A small image super-resolution model, trained from scratch.
Model: 32-pixel images, norm batchnorm.
Training: 34800 steps, batches of 64.
Data: trained on microscope photos of single blood and bone marrow cells, 97085 training examples, 22.9 epochs.
Rows from block 7 of a small image super-resolution model, named by matrix and row number. Rows with one number belong to one channel. Each number is 128 + 32 x the weight over its row's rms, rounded and kept within 0 to 255. All counts start at 0. Numbers have three digits each.
After each channel's rows are labels from the 100 images, of 14976, where the channel reaches its highest value: "responds to" is what is common among them; "colour at peak" is the nearest of a few named colours to the mean colour under the peak. Only what is clearly more common there than usual is listed. The data: microscope photos of single blood and bone marrow cells. In brackets: how many of the 100, against the usual share in percent.
# convs0: first 3x3 conv (model.mid.1.convs.0.weight, 192x192x3x3, each kernel summed), inputs 0-191
# convs1: second 3x3 conv (model.mid.1.convs.1.weight, 192x192x3x3, transposed, each kernel summed), outputs 0-191

convs0.91:149042115131154095140128169121146162123097159145107131118135110142114106110104130137179159117113130133109120125136147133146114113090112118112143181181127135108118157108100139102155083140077000159149129088164118114145150104123134109076104139179123118136135166142142113153155110159137111131183134102153083202126200145123111166170172130106121147159144141110152157127136084196091141077048123137112109123132149190153115112151104173142123111118172062018157127112062107110138134195115094127125152152087164080088136141100169150174155088110159128108120149133123134165143143070124128075
convs1.91:168108099165147148126161132094060058140131075130105152083132114120128166157085095092102161154118106086136109114091169124127117172169166147084083091174076165080080109131121126142099094105123078197165134095102093134080101125134147101108163112121214085153142114104120160180105142097123156147181095126192173157079133133149128105189179162144119139141107105092104137085148133129158138169191117138186107149081094183089150079120103107165148101112194102072152100130175099109158149092156103169174134096150134110110129146152147151120151106178140106183099165081111155076121172167105141146
responds to: smear: peripheral blood (80 vs 16.2); cell type: lymphocyte (39 vs 15.3)
colour at peak: white (71 vs 10.8)

convs0.166:123102138147143129093144162138077117206100117116131137124141107137127084093112104139133135064130146126140142109124122144171125128103092117092091158189102145126113127108111127072129134160080012134081147150201126114198172130136179138101152148155118148098147137140131067212121097156120139143149147117202076149122164141173125139241148088065159150107136134153129130133124132096094125160036120107109140155153124173164164090131124151165146126102088073005162127150047136128143144171143096074138133138144130099134140115135162145122134169132085120108142138100154120139134104103097129131
convs1.166:101107175091096155105182187105118137117072130131128114144095126084129137108155138119075179141123169150100159140104090142116112183155176174118125091112114092108110071163127107111148078162096082093126172133191179180148152166165135177122140112172170111090115164146088117142125125115078159078104152070126156126161164065166148109153146077164111081069069169106121115131162094188077140167172127109157104099088160164171079127111097176123169115080175092118160149100148141134101101147094117152105123110080175071114128067116168189140145151178163158105141122149106116133121178087115108087
responds to: cell type: artefact (25 vs 9.8)
colour at peak: purple (63 vs 36.4)

convs0.89:128086171128104151113107115091068101175118113174137102153118083172175125112140124112115113106147100127110117181148100105133082121130128173130133173149080126089099180168164168128188161154061093130076167168185151086171109162162150190145180101092122095122146146116151068127103158148107151161137151126151125116119141159155178089169119111092156151106102163176165109135138121099115165140075149099140117172167168132173135095099103101110191074140110076053131155179093174108112115205135090061168092151115092073104089156122131121100116201115065156150143123135097104108097121108080120110
convs1.89:113099188072085144121163172095130154097083141135140095157095138093136130099170152129084159145130165149109166147111090132112095163154168183141129096094121073110122088180122112110160084164097087083114163155184196189155153160164127195119127118158161112085110175159101118117137127127089141080095167069123163113157154060155153113145142085177109070067076172109123099141156097182087144160159137112150117096104168149173087139098108173099161098099167087135139158099154148142109090165086124160103106122084160077118114075092156173134144152164158168100148114144103118144110167076122110067
responds to: cell type: artefact (27 vs 9.8)
colour at peak: blue (43 vs 20.6)

convs0.164:095129138101095123076095131114126167104087148156164101155124123168149151149164166155116120110153145161084107145077096096099108109141150162161072190094146108143119144131160154116157094128146152095099119141124171114167134152138080168174124104121169118103085077077158086107097155172111121148097154102158159086157096142086164117086097077064155100115138172147156093173065117114076146067106153089057159126140165110191139175104116131109154117160092149102092161149092160101104097156108124111133106174116095237126118146063084088098086119094077154142165079166164084167107085090110111111
convs1.164:133173055195173112138102124165157154151160143104095163088147113149091119135078149100160117101115129096113097102105138112128168093110089083114096137170173176146143156073139126130105162100180184154137102114091060083097085106105155077126142094114107140176167061075129111154065112130128124158151121165157108142097102176096089133119133150066135157176173088125111140100091161078139102092093161161118169144122089102092171158174160077153104150154084185126133069136105108133152179092148156103135158096150115183157136158166125113135133106116080074142077130069189156170151107166154152166
responds to: cell type: artefact (32 vs 9.8)
colour at peak: purple (70 vs 36.4)

convs0.152:135017089124157100150111147133133136112130163139110135120155118149142104100103120126169133123118105096121120142137138129152120119111108113130146132183119135119137161104108143101177109111086000145157149109126101126111161098138129129099128148183133138183138181133147098110144116127139118136171122114139065191098200135114118174154152129134125143171146150110158153132133115170096151030050140129150110114148147175173119089154112188136131123132174051019143106112087105102148132207129101158134158131105136065124142153093137128155190116100133112120087129140107147139143143099114132081
convs1.152:186095102158152143143152106080063067121149085139116133088135124133142165159094106100113141164122091071153106120100181108126097161169160148105085089165076151076090134144115134141107104097126084199162125112076092142078104114127150110105156131099210083158140125111130164156123151100138142151177098135183173147064116136142130099191184187162118133148118094096109122091142140116178141164189129148191115151095092173082165080110114102142134086131192100080139106134188096116175143099147108175172111096161113113117109163129129124107156107172145108184097160075108172081106166175113152135
responds to: smear: peripheral blood (67 vs 16.2)
colour at peak: white (46 vs 10.8)

convs0.21:128098157118107146115098101085076111174117115183128098154113082179185117108136126114109115103142090118107131178157106103126085112125127177140145168149092128090098182166171172131192160148060108124080162159174156083164110167163146188152184100078120092125138151108147064119106160155105153157130156125142129106113144165155181080160118111089158151110108173178173108132138117107115167138084151101140113169159175132181126108101110105112188077150120089071133150179092173117106106213129093068158089146110101072099087161129121107094119212111067158142138121142090108110090126115088119117
convs1.21:113098191069087144117160173091129154088084141137143095158093141095142131103169153130083152144130165149111164146113093131107093161159168187143128105089118069111122089184120112109163087163097090084110163159181197187160154159165125199121127119157165110084106178161102120115138131133089138082092164067126168111158154064153156119144139089175109069064074172113127098140154098183091146154162137108150119098109170146172086134093110168096161094104168092139135159099155151140111087170083124158104101128085152080121115081091150170133140151160154170104150113138102116136106161075121111068
responds to: cell type: artefact (25 vs 9.8)
colour at peak: blue (46 vs 20.6)

convs0.173:123094148130113147112109111099064105175106115160116103141133068167166099099115113121108136093127092117112148164156112123138092124119110169127137165154091127101094157158144163103188152154060072114078165157196140078176139157155166195137178107106113109128151156120137055146111138161109147151137174126146113119103161156178161086202138107086157144106104163182167110132140116102107157150062144098142123167157166144185138093112104125120187087132127074041141145168083177115110119225134087053153112142124111052099106140128137127104129199121063149125143133126099116113106138120084126123
convs1.173:112103181082091146113170167094128152104080142135139098156087135088139132105167152128078161148132164142106160147103091133112096174155172188131131092099120071112117091177122110111163080163097084089117165155186191185155152164169132193120136118157168109091112172156096118126132129120088149082099160062124161116153158065160151111148143083172114074070067173109121099135157100187082141161167134111158115100097162155170084136101107175100164096093174088134148157102155143141109098162087124158104105114081157072119115081096152171137146158171162166105144112145108120139108167080114111070
responds to: cell type: artefact (26 vs 9.8)
colour at peak: purple (66 vs 36.4)

convs0.97:113048167149114163093121146094082119169092116165119096137103069168167128123112129098100146121130128135113108181118088103134094130129145186126116133152083120081106182181147151109171135152085064139087160157179141092176112167159161166125177086125110098119161122092148072129071168143112157157136138119157126116115154169177166082225139120096143148112097159147146108120147114091112161140065131107140146169160162132151109094110103138143204068132097069030142155169110160107126143194150072069162107140119109066118087143090120120125144171150085149143116116122124126132103116149058128107
convs1.97:116107175082097158128168166086118150120083131143139089153098138102141125096159147118080158153125158126105157143099095113107091171160172184122124098125126073123114084179128113116163082149098075101111170154179189184154163168179154194122145116142174114095133168149098110130132131113091161096110169073133164107136167077166148095158159090170120082074071177104122082144161091185083148167164136132163111108093169166174099137097115169097172081096174081136153148102162142141103101162092119167117100113086146075108097083093152169131155169174154169111141110132100135133093170089133102068
responds to: cell type: artefact (28 vs 9.8)
colour at peak: purple (65 vs 36.4)

convs0.18:159002091143144100158121145127135149127112151151122128124158135133112099096106130142184144128131110099119118131143158125158117110104113121119150153172119154104129156099120144087163107108082000147157140086144114125112154101138129117103121150182132116195133184139134109123170115142145124128176127121143048188091182138110122197144141132129128143163153146105153159116132117170124143036075140126119121109146154173166138106148115174126123128130199038025148098109087115107149125198127105143136149144115134092113147153092139124154158109089157117115083153148103140151150157096107137097
convs1.18:183095097166163138141147101087071051126155073132106139082141114133129167164081089093113154160117092080146105118110177127122099155160160145104087098178074164075096135140126140153104102098124091191168114098075089120070103114114141099107147137105201094156144119103131156171116150104155139155178089149181169157070109138146125093188174181148118136150124098102113136082129147110178136159189116140186105148101096173081153074112111104152132096124195102081135105135186108109166155100155107168171122107166130114107123165141136127103150094155138104175102164085110171070119167186109151155
responds to: smear: peripheral blood (79 vs 16.2); cell type: lymphocyte (34 vs 15.3)
colour at peak: white (52 vs 10.8)

convs0.93:132092160122109141116103109085066111180116120178130095152119077179178117111134125113108118101141095125110132180158110107132083114126133171143140163156085128094099175162162171122185158150059089128080163161177147086171114162159150185147183101087122091127143150107147065122101158155106153158135156124146127106114150163157175085167130116085165147109105165177179107136137117106113166139076154102146120165163172133186136106101110106116191079150116077054145149178093178115115113212128086067158092145108105065103091153125120109096120209118070160140138125143091110107093125112086117116
convs1.93:115102187074092148119163173090128153091081140132140096152095135092140132101164150129079158145126166145108165146108090132106094165159170188137124100096122071110123088183121112111164082164095088084117161157185193186157154161166129193120129118157166108085109175159098117120136128127087140080095163068122166113155156061157155115144140088171109068064072174108124100136157101184088142157162135109151118097103168149171086134096108170100164098099172089140138155099158150140112092165083124158101103120083156077120113079094155172133143151165154168101144113138106120140107168076121112070
responds to: cell type: artefact (26 vs 9.8)
colour at peak: blue (43 vs 20.6)

convs0.10:130093153134113150108115118101065105192110113166131115154122082157169101098136113116113131096148103114119134158148110112147099122111115162113136170166082132094097170148154159101189156148053067112065168171188151088180134164162163190135181112107118106118144154122128057156109137153109149146131154125156113121108153155175163086193128099082166149105107163184158118132142117111103153154064147098127112167159156153174140095102105119127191093125115073038147147176075172104113124214134087059153102150125110071107099143133138119099123208121062152125138131130107101110109126108079123123
convs1.10:110100182081093151118169175094124148100082136134134101156094133092135134103162145118075168146128167144102162146107091133109098174158173185131125091101118077108116083179120111112157080164096082087118166150186187184151154161167132191119132117161167107089113174152099119127129130124086148080101162068125163118157157059161150107150145085171109074065069172107123103137157097186085142161166132112153113098094169155171085137101106171103163099095177085130147153098159147140109092160086122160105110119084164072117117078098162176135146153169160166105143117143105122138111173086122109075
responds to: cell type: artefact (25 vs 9.8)
colour at peak: purple (65 vs 36.4)

convs0.62:181143110127134134195076125149151169063108169113131085110175126146086132135060150110228078132121076092176145109164133126118108117132125114157086147106162101205123105127099124154111218126127095114146117086151074084083219095093142069140108162089112181174126150177140137097205134201179099149147168149156084104091110120114111113089146143149099116144155112121131108152128139105132130144128173144166137117163118125188092168142139199102136098153036148148101134125149154126131133154137124122135122149163113214097104143110129150122134079113099113124139127112081135146114087091114141118
convs1.62:154153080169154111153093060162163124153183133126133153116144148156128140159113118136202090122138089112146086117132157116142156088104087079131123133144150174142154180090115136147099160096157172175147081126061068076104092088085122069113109147086085132167135086104167145124115130135173103173161087175135092145111086188086111125097113177108147185205202072139128147126093161076170104105102128150105131145141081085073163129153162089137070150165087176138113114149112084134162142093160145126142137138175095195129121190151103077139128102098107095156106133118158148128141085155140144163
responds to: cell type: artefact (27 vs 9.8)
colour at peak: purple (70 vs 36.4)

convs0.66:142037117143143111143133151132147141097084149130125124123150108130121092091106123132192155124103112090118135115137150128135120139100105113138135157170105145124119153103102140108166105120085000145140152100149107104132159094134136131082115154181133140182140177158133094142158104136138123131179137121159046208113207146120104158177170126114111140139148143108143153128154112197102146086056106127131112118130144170155145084165095186147133121111177044026140119099086111103140141203120089153133151123117165074100124156094172154173176108125123115117104145122106141146143158067115145088
convs1.66:168098108163148145126171133089065063131130084124104143082126117114130167159092102096103163156118112085137112119093167134131110177169168154090090078170073151070086109139110125136100080109120076190168131102101097153077100121131147115098158120127214085151139124113119166172112144097124149133175097119178175164083130121150128105190181161166112128136100098089101136079148138136157133172195118136195111144084092184090145076122102113154140095108199098066152105126186098110168150096147109174162128091148147102114126138143154154123155106184152109170098171083110159084122179163108144134
responds to: smear: peripheral blood (73 vs 16.2); cell type: lymphocyte (34 vs 15.3)
colour at peak: white (66 vs 10.8)

convs0.100:124032141103105114120133130098122130131088122148103097126122123142137174187121131093096153116134095128100096154160172152150119131127175133135141146137094127104116125133129137136132073095083049114189119080161159159114153149122091120137103137149139129068101184098141179166196155145118122107130110094104162110094134077107160140091120082194113104110094147120139145130104084165090133173174115102106102096161158154142062123115110173105135138131232054104145148125116134113109100155111121123136117178092158102084164112026103126121110083092228140131142147215072103118121185110128099092
convs1.100:155132070196158113125100085132085067162167087117131160080158108158114151176080096122143108111127090102147087103131184121155148100129123087104119147177097192118109158081139141141092167082142134181150110097076067072091098113111124073146154118107139119177142089081167157163119132117159132184173082178162130148078095189114106156139128178086156174188158094140115154103094149080174118121134126128125136167147084133079171096144124076164104145157126142090117093158114118098153178083175113106174141126175096154128147177156103092105106108093102087173110158121128135082145109192113144180
responds to: smear: peripheral blood (95 vs 16.2); cell type: lymphocyte (37 vs 15.3)
colour at peak: purple (66 vs 36.4)

convs0.23:105037126113105111067101126116144171099062125160145085134135133164119157144149172136102165106130117136077117152102113123122109104137164162171124179121128107166123119122137153126173086105109000091115132128150148127102185142130089153143109112151184150116083108100150102118145153167108109125092162089153162082119121098111158125120107058088132093112121156141163097147077103170083158073142169091091161122142168140183093156129101190105156118176176036097104142120094166113100112173113153117141108159134133154100133116024087106104101093088135147125151096174102093163120137094128101102
convs1.23:162139061205185119138135120122102117138156121117094153068123109145120165161078144097133139126123109080126086111089160111135141128151129122108094096185116181091104155109125128126106134088162141189152110113074055111069068101118160093108169100104159104186160079071140149166081138115126137160175104149173149150061108162108104103160159167110130150171142081103097125072106158092157111131140154153163155162097071136070180137148139082154112105150144152080145062148146085124178176090148134138161132083160111157146123169156122110124147113150111069177060147074166167137123140189132153151
responds to: smear: peripheral blood (95 vs 16.2); cell type: segmented neutrophil (71 vs 20)
colour at peak: purple (67 vs 36.4)

convs0.186:127042160100137148115119093094137136128103138175119066135101124150175168183146134103098141163135085067115090173136133106137109130139166164153129129117135090132139174156151138145174094083080057098164131100117162157120174167141094151142132155117129142088095210110135150116173175126099131110092092088075134081059119101123179100117117113171117107129110165105157099112110128155125148090151134092111116107172173144167101133110129181091156120180180082100122146131146140128132115218122159124143081183120126097111122120026073088099119123081192148141126088220086113133104134126141121080
convs1.186:178127069189186115159101082121097093132188106135104141086153121163135150156073115110151119136123084078148094113121185100135118106131118109114096125181108175107116176116150152144112156079146140189151096102054062098079099096105155087130146140082148115178151098086152139143119142116169117178170096176163134138058099181121113105151151192108141155176166084121124114093107158075188127114129136162152131158134085134076189114133143088142117108163131146108124080156146107119173170096160123125167117108181086156134114185137100079092137102113106081171093137089145175115111129206128160169
responds to: smear: peripheral blood (78 vs 16.2)
colour at peak: purple (61 vs 36.4)

convs0.72:141091097113130112163139114157186143103096138146107107132153134171138148115160138138167104100136089116122113150182135131142139102108129131117182169140093174130119158112119164140157077108130007156113167129102111160038125123136053108079136197127033119195105118113167098109139165165156125124148156119106065152104169126091154157098147138081114156134119150121182162153138114176143166109061138104097124144121137149141062103167087185111134161138150072053127117132057100093144114170146121083155139170101182169081126147093105126131151131062150135143113154153065126128157115141145171118
convs1.72:177117088172160122140116084119076054151177081125125155081145124149134170178090092119149122134126081102160090111127192127148133114144133101112106116169077176098097145111114132141086141078133105210172099106067078105077094092097121083118133129086163105176128114107172187153132146105159122177182069163167146151074088169115115134149145192145132175185148074117112145101104147091192120152164123139153115158140075144066161084130122082156100119159156128084118098151150095105175150088165113139168133120171103147118121179151116106116126097116134091184107172112112145069128132181114147159
responds to: smear: peripheral blood (58 vs 16.2)
colour at peak: white (41 vs 10.8)

convs0.75:115082171138099152111110130083092118163113131180129086148110104184178140143135138100113116130131116134094095193121089085132070128141151190148097156138067109092117185181160175137180148150078112142095155158199152096165079160151160186147168091095136075116161137102151094104083178144113151168131140114150154121137134163139177097169120126113152152115084159157171092136134107098119171115085156110150129157166168123167127109097100093111198060156105079064131167158127167116134131207142086085176083154104089074117081152097126108111124177133072150160135097130102124130085110112086112095
convs1.75:100107183073090139116161168097136173106082152136141098168085141098140119087174162134092148138135172145109169146112084130115098156148160174142141097101135069125132086177120108107168086170095099073103165167186189189161159158159130191120134117156143128091118176166102117110146123127087137082092175065112149110158157064151152120135135084179112073084072174115124098148151096187082143152155142116148128100109168139180084152106120174086150097101156095140145159099140142145110093173077133142094103121077158080122108078086146161145141167165166165096143107150112112152104151069130108067
responds to: cell type: artefact (25 vs 9.8)
colour at peak: purple (62 vs 36.4)

convs0.32:143026092145151114155116138136137155138096151172122126123136137139098119111097133133160132138117098084110111154133133114169126102132137148133163136167138145119142142121126156099163115089057000137158148071141114145074152131139123097108127137183128120193134194126138118132139153133108126121132128110149054146075187118114146192139130140145114132153147137105168147099121125153107167049083143122128130118156158171174116109151129188133153135140194039017143092109112126130147126193131137140161146146124135075110132131104112110138158109081166135135084147144101144153148138108129131097
convs1.32:184103092167162138149146094089077061129158076132103140082140120134128167165084098090117151165119088076147098117105176119122102153157157143105085094178079164077097138135121137155104108091126095191165113103070082117066101109119141101108148133098199090156141116101133154165114151103153139157177091151182170153070105140143121096184177189144115137156133096103109133082127148105182131158186119147184105148100092172078159082116121098151129100132188110088137100136191104117174153096154115174168118102163126123110119173147132119104154097153131100181096159082117172076115166187117154152
responds to: smear: peripheral blood (62 vs 16.2)
colour at peak: white (30 vs 10.8)

convs0.79:135016112121144102112139165128137166143090149154115112123118111132107128130114146141139166097129124137104114139151145140158134115108143139126152163171114142113124125116108145089158087115062000133138136082156137154115167132124100107095114130179094127119113175120137145171150144175120123102125146081147103132103179094118142187148137107142116121138134129118152150118114099168089148103090143111090139108149152179149090118145107201122133134127203032009151109108086137120130121194126114092134139161106169084085153102071111132146135090083177139119121157172099117165141161092126121076
convs1.79:173126079180162139135144107105071063147150081128107160075133117134124175171079102087116152149123095087135089109095168117127132150164151128093086104181084183089087129115130126146097122087131100202164119094085080100071094119128142087112156112099201092165141101085134158184101142096135152163182089143188168151070112154138117110178168173123128151160128097102103137082126146103166128158184128146173110153092084169077155093128116092168133116131180120084143082139164096117162156084161114157179134099161120132112128170164128132115142103152127090191089157087123158082121157185109145162
responds to: smear: peripheral blood (79 vs 16.2); cell type: lymphocyte (38 vs 15.3)
colour at peak: white (45 vs 10.8)

convs0.13:132083162144102145116114133103060100191099111167142114152122076163165111105135123120110131105147107138110131167147105111142092116121135161123135164157074123086095169158156161102172163161064057133077166158193150085173111157161172177143184091103121093131154143112147070144093151156110155151138154127151114126126155157170161097193128122087176148105101156173160118129137109096115158153064144108139121170161153142175143088105099108136192084133107063032144150182091178112110125193142078074166106142122098058115099141135135129102113200134065149137141136134091112107113124115078118114
convs1.13:108103185082098151119168178095128152103076135129132098150101129089132128098160145121076164139118168146103163141106094138110096176153171181129131097111122075113119078173118113115163081162099085087116166147184191184154158161168139192116133118158165119090115175158097115127128124120089150082102163074121162120158160064163146111152147082170111077066069175109123103135156098187083141158163130114156113096094166156174085137104103175105161100088174083135149153093156150139108102160087124155101110110075168069121117072103161179134146154169160165097145118137104122140112175080123110076
responds to: cell type: artefact (29 vs 9.8)
colour at peak: purple (66 vs 36.4)

convs0.57:113090168097090158108095101090088096167090101163154088161104105177173166170159123103100089155157119157115077174111124111108091106160162158157123161116091108105082167164173171168157100133084098150165151151159170145156094162158096165174163106082144101110103155112167149092117164154099156170123136099107148132151121166096169109083085147161171147100087169161170109164084091097147159143156117106141103157160167081167171097096083087095165093147153083085121177165150137080089097165130090144158099165099100094087102159094100098100081170103168158157165130169089091092095142089091092101
convs1.57:129153078180155106118103098179131103159165126109127160105165110157117118157099102149179100105122105119148104114161157147160170083092086055113157167147128182142128162057128142142095167110154172149139098099079076084111108105086113057144120138133074157163136083111157143129142120131164115152143095198099070146122117194103102180097097159090151178186183082154136177121104147070169109092091106118087140156166091099095161116173124085160093181142071170114118118156082119094136171087162121087140162137166113183147160146156106090126096100084117096130119149140142120123167088168125136192
responds to: smear: peripheral blood (39 vs 16.2)
colour at peak: white (27 vs 10.8)

convs0.8:131081128139160110125167110109107107122156138139120143100147152128101134104166110095130079113164078114146119134220183121137122145129149122101167123188117180130138113093126116144139122072114131150153137120171115217104137147156129124108151156158096147172117153141142093146187119139163133144140079150143152155037132107052127227055127132098170146172083112078151173116136091213134139086136152109098085078151125166174097104127087138104143140110211133084188104103086097102173131133137105112118131125107128114115179121131084119135154121076225112119073163145066137117139100161136130108
convs1.8:167111102174153135126103095124054025152164056135133156097182099158123142159084056118128123125118076118160109115152195130144128116126127089097120166168070191120105136092139149145083160091122107187158112076086092078096123118099122065147138151108144127150128110102162157159141134111170140177174079184163120142088108173139127143151133177096147179163150108138140162125123132087183142134142106124133100159159108160095151055123106099174122145138152112093116122159128129090131157087183096107177145150177110123102152164145120105091104094095124116172145162134098133039140126190109137194
responds to: smear: peripheral blood (89 vs 16.2); cell type: segmented neutrophil (48 vs 20)
colour at peak: white (44 vs 10.8); pink (41 vs 15.3)