{
  "scale": 2,
  "norm": "batchnorm",
  "beta1": 0.95,
  "epochs": 22.9
}
Rows from block 6 of a small image super-resolution model, named by matrix and row number. Rows with one number belong to one channel. Each number is 200 + 30 x the weight over its row's rms, rounded and kept within 0 to 999. All counts start at 0. After the name is the row's rms in percent of the matrix's.
After each channel's rows are labels from the 100 images, of 14976, where the channel reaches its highest value: "colour at peak" is the nearest of a few named colours to the mean colour under the peak. Only what is clearly more common there than usual is listed. The data: microscope photos of single blood and bone marrow cells.
# convs0: first 3x3 conv (model.mid.0.convs.0.weight, 192x192x3x3, each kernel summed), inputs 0-63
# convs1: second 3x3 conv (model.mid.0.convs.1.weight, 192x192x3x3, transposed, each kernel summed), outputs 0-63

convs0.38,127,235,233,163,224,221,185,228,220,208,226,230,186,205,227,205,163,167,227,172,229,239,168,164,177,170,170,164,201,232,228,224,184,182,159,243,226,164,227,225,237,244,227,215,181,170,154,159,207,164,230,223,235,249,229,155,160,167,158,211,161,219,186,224,208
convs1.38,063,212,167,165,232,213,170,182,202,205,226,177,165,200,210,167,175,179,242,147,213,184,194,149,188,211,139,157,177,201,174,171,165,195,193,208,190,147,215,246,236,209,241,170,176,198,165,162,192,210,209,172,271,190,190,171,153,166,192,210,139,200,167,220,143
colour at peak: pink

convs0.5,071,141,185,179,175,149,181,151,203,233,192,176,189,251,136,193,179,225,215,202,223,229,187,199,209,183,243,210,230,152,188,175,241,243,230,233,224,198,192,143,176,268,216,227,238,199,213,185,252,179,252,212,181,248,173,154,213,189,181,165,209,187,179,221,172
convs1.5,113,155,235,177,204,171,198,147,202,238,227,206,191,259,171,177,190,207,242,193,170,162,193,177,214,196,223,208,190,158,207,159,220,241,244,136,189,184,157,147,204,183,246,201,223,215,198,197,202,215,196,171,229,153,174,163,163,208,194,174,195,206,207,196,230
colour at peak: purple

convs0.140,089,152,173,210,159,154,184,166,170,194,186,191,211,229,139,204,188,229,173,221,188,184,212,233,208,190,278,240,222,163,197,170,246,209,246,194,184,193,167,166,206,234,180,196,213,187,169,220,220,231,190,198,191,253,147,200,168,215,180,161,234,196,185,185,160
convs1.140,106,174,166,178,205,188,206,189,195,190,210,228,220,254,184,200,202,208,217,208,162,161,206,193,246,214,245,227,177,186,242,190,239,207,228,132,167,200,140,144,176,176,225,200,238,237,220,224,172,202,193,194,254,167,180,204,197,210,202,194,215,211,182,153,109
colour at peak: purple

convs0.109,076,194,237,181,196,180,184,211,205,211,227,223,214,253,186,209,154,200,224,187,217,259,164,184,193,167,234,195,254,224,201,212,249,234,178,223,242,164,170,173,207,267,242,219,207,178,161,159,223,143,241,247,192,273,234,157,152,175,144,171,196,180,180,228,188
convs1.109,067,178,218,151,215,204,200,165,215,217,240,231,202,262,194,188,186,185,250,163,173,178,181,160,219,196,206,209,182,198,206,173,209,227,224,152,170,170,157,157,213,186,264,193,215,202,179,188,186,179,196,201,262,160,188,175,157,179,180,179,176,150,173,218,150
colour at peak: pink

convs0.65,158,179,168,236,174,166,187,169,154,179,174,166,224,174,169,209,228,233,172,235,175,154,239,230,244,224,225,224,217,175,178,159,240,209,227,179,171,231,182,181,184,180,179,155,228,220,220,228,198,240,170,160,181,181,163,233,221,233,230,175,234,213,220,166,218
convs1.65,074,218,124,225,208,188,202,206,204,188,167,161,163,221,196,175,221,212,200,186,191,169,207,203,242,240,198,196,160,174,248,202,210,186,186,187,168,211,177,233,183,206,176,213,239,257,229,206,197,190,219,127,233,159,175,207,228,203,205,199,197,223,164,178,87
colour at peak: purple

convs0.118,054,237,184,208,195,212,233,248,185,176,163,213,222,168,209,222,202,157,190,176,218,169,150,200,178,200,156,244,154,210,199,214,168,167,145,195,177,186,236,196,196,164,165,231,177,210,202,211,202,180,183,237,154,188,249,209,194,188,189,213,241,211,195,231,192
convs1.118,069,196,179,213,159,204,172,214,176,167,207,235,278,138,215,248,215,208,170,237,186,252,206,233,193,189,241,242,227,258,129,208,219,199,199,212,206,210,208,172,185,211,196,165,189,180,201,237,197,173,152,245,168,229,240,248,234,190,202,212,227,196,189,245,229
colour at peak: purple

convs0.168,086,165,184,239,215,187,228,164,163,216,205,173,184,177,162,188,244,220,199,211,182,123,247,229,244,250,181,198,179,199,187,170,216,207,243,145,173,233,186,178,198,153,199,170,217,240,232,219,176,240,153,169,211,129,166,257,245,225,249,202,214,201,205,189,193
convs1.168,090,209,191,245,180,187,233,216,216,195,143,193,195,218,175,195,224,212,161,237,191,205,213,237,215,198,226,208,204,179,237,236,213,197,203,217,209,238,202,198,172,205,142,244,229,232,253,216,196,190,224,204,145,223,175,211,259,224,204,214,251,198,235,141,184
colour at peak: blue

convs0.72,059,230,137,206,191,204,201,195,187,211,187,222,204,213,187,226,209,172,238,226,197,186,171,224,185,211,177,188,194,222,208,212,200,201,148,173,194,180,201,183,208,239,210,225,191,213,191,158,187,141,203,155,129,185,219,199,196,167,209,272,198,144,226,240,114
convs1.72,120,199,251,162,194,215,176,190,215,219,225,213,215,157,227,211,185,179,220,188,211,224,174,175,164,180,159,206,225,223,149,202,172,223,196,209,224,167,215,195,217,198,219,203,164,141,159,181,207,187,195,220,184,208,226,187,161,179,191,205,174,195,205,281,324
colour at peak: blue; black

convs0.93,138,176,164,236,179,170,198,168,162,179,174,169,225,167,169,209,237,229,169,234,173,155,246,233,244,227,223,223,208,176,183,159,236,202,230,176,169,237,185,184,185,167,177,159,226,231,227,226,193,243,161,159,188,167,167,238,228,234,239,181,236,211,216,165,217
convs1.93,060,225,143,236,204,191,212,226,207,176,155,174,170,231,191,183,228,214,181,198,199,194,215,221,233,239,206,202,172,184,252,209,206,180,188,194,176,220,194,236,174,207,147,219,230,252,245,215,198,198,232,135,205,178,189,223,252,219,211,206,221,223,178,161,102
colour at peak: purple

convs0.92,092,191,202,222,192,224,203,177,242,232,164,181,194,187,172,182,215,164,214,191,213,220,159,227,134,171,196,190,191,189,213,139,151,219,162,198,213,196,236,231,191,161,177,203,170,205,205,172,214,163,211,182,104,185,167,185,219,193,217,193,192,179,255,243,187
convs1.92,136,200,272,182,190,208,179,193,179,205,232,215,219,161,220,215,191,200,206,209,229,236,200,199,161,169,182,194,231,239,133,192,182,202,193,218,220,187,233,197,213,205,219,178,160,136,155,193,221,210,181,234,180,223,227,202,168,189,207,205,189,199,208,273,333
colour at peak: blue; black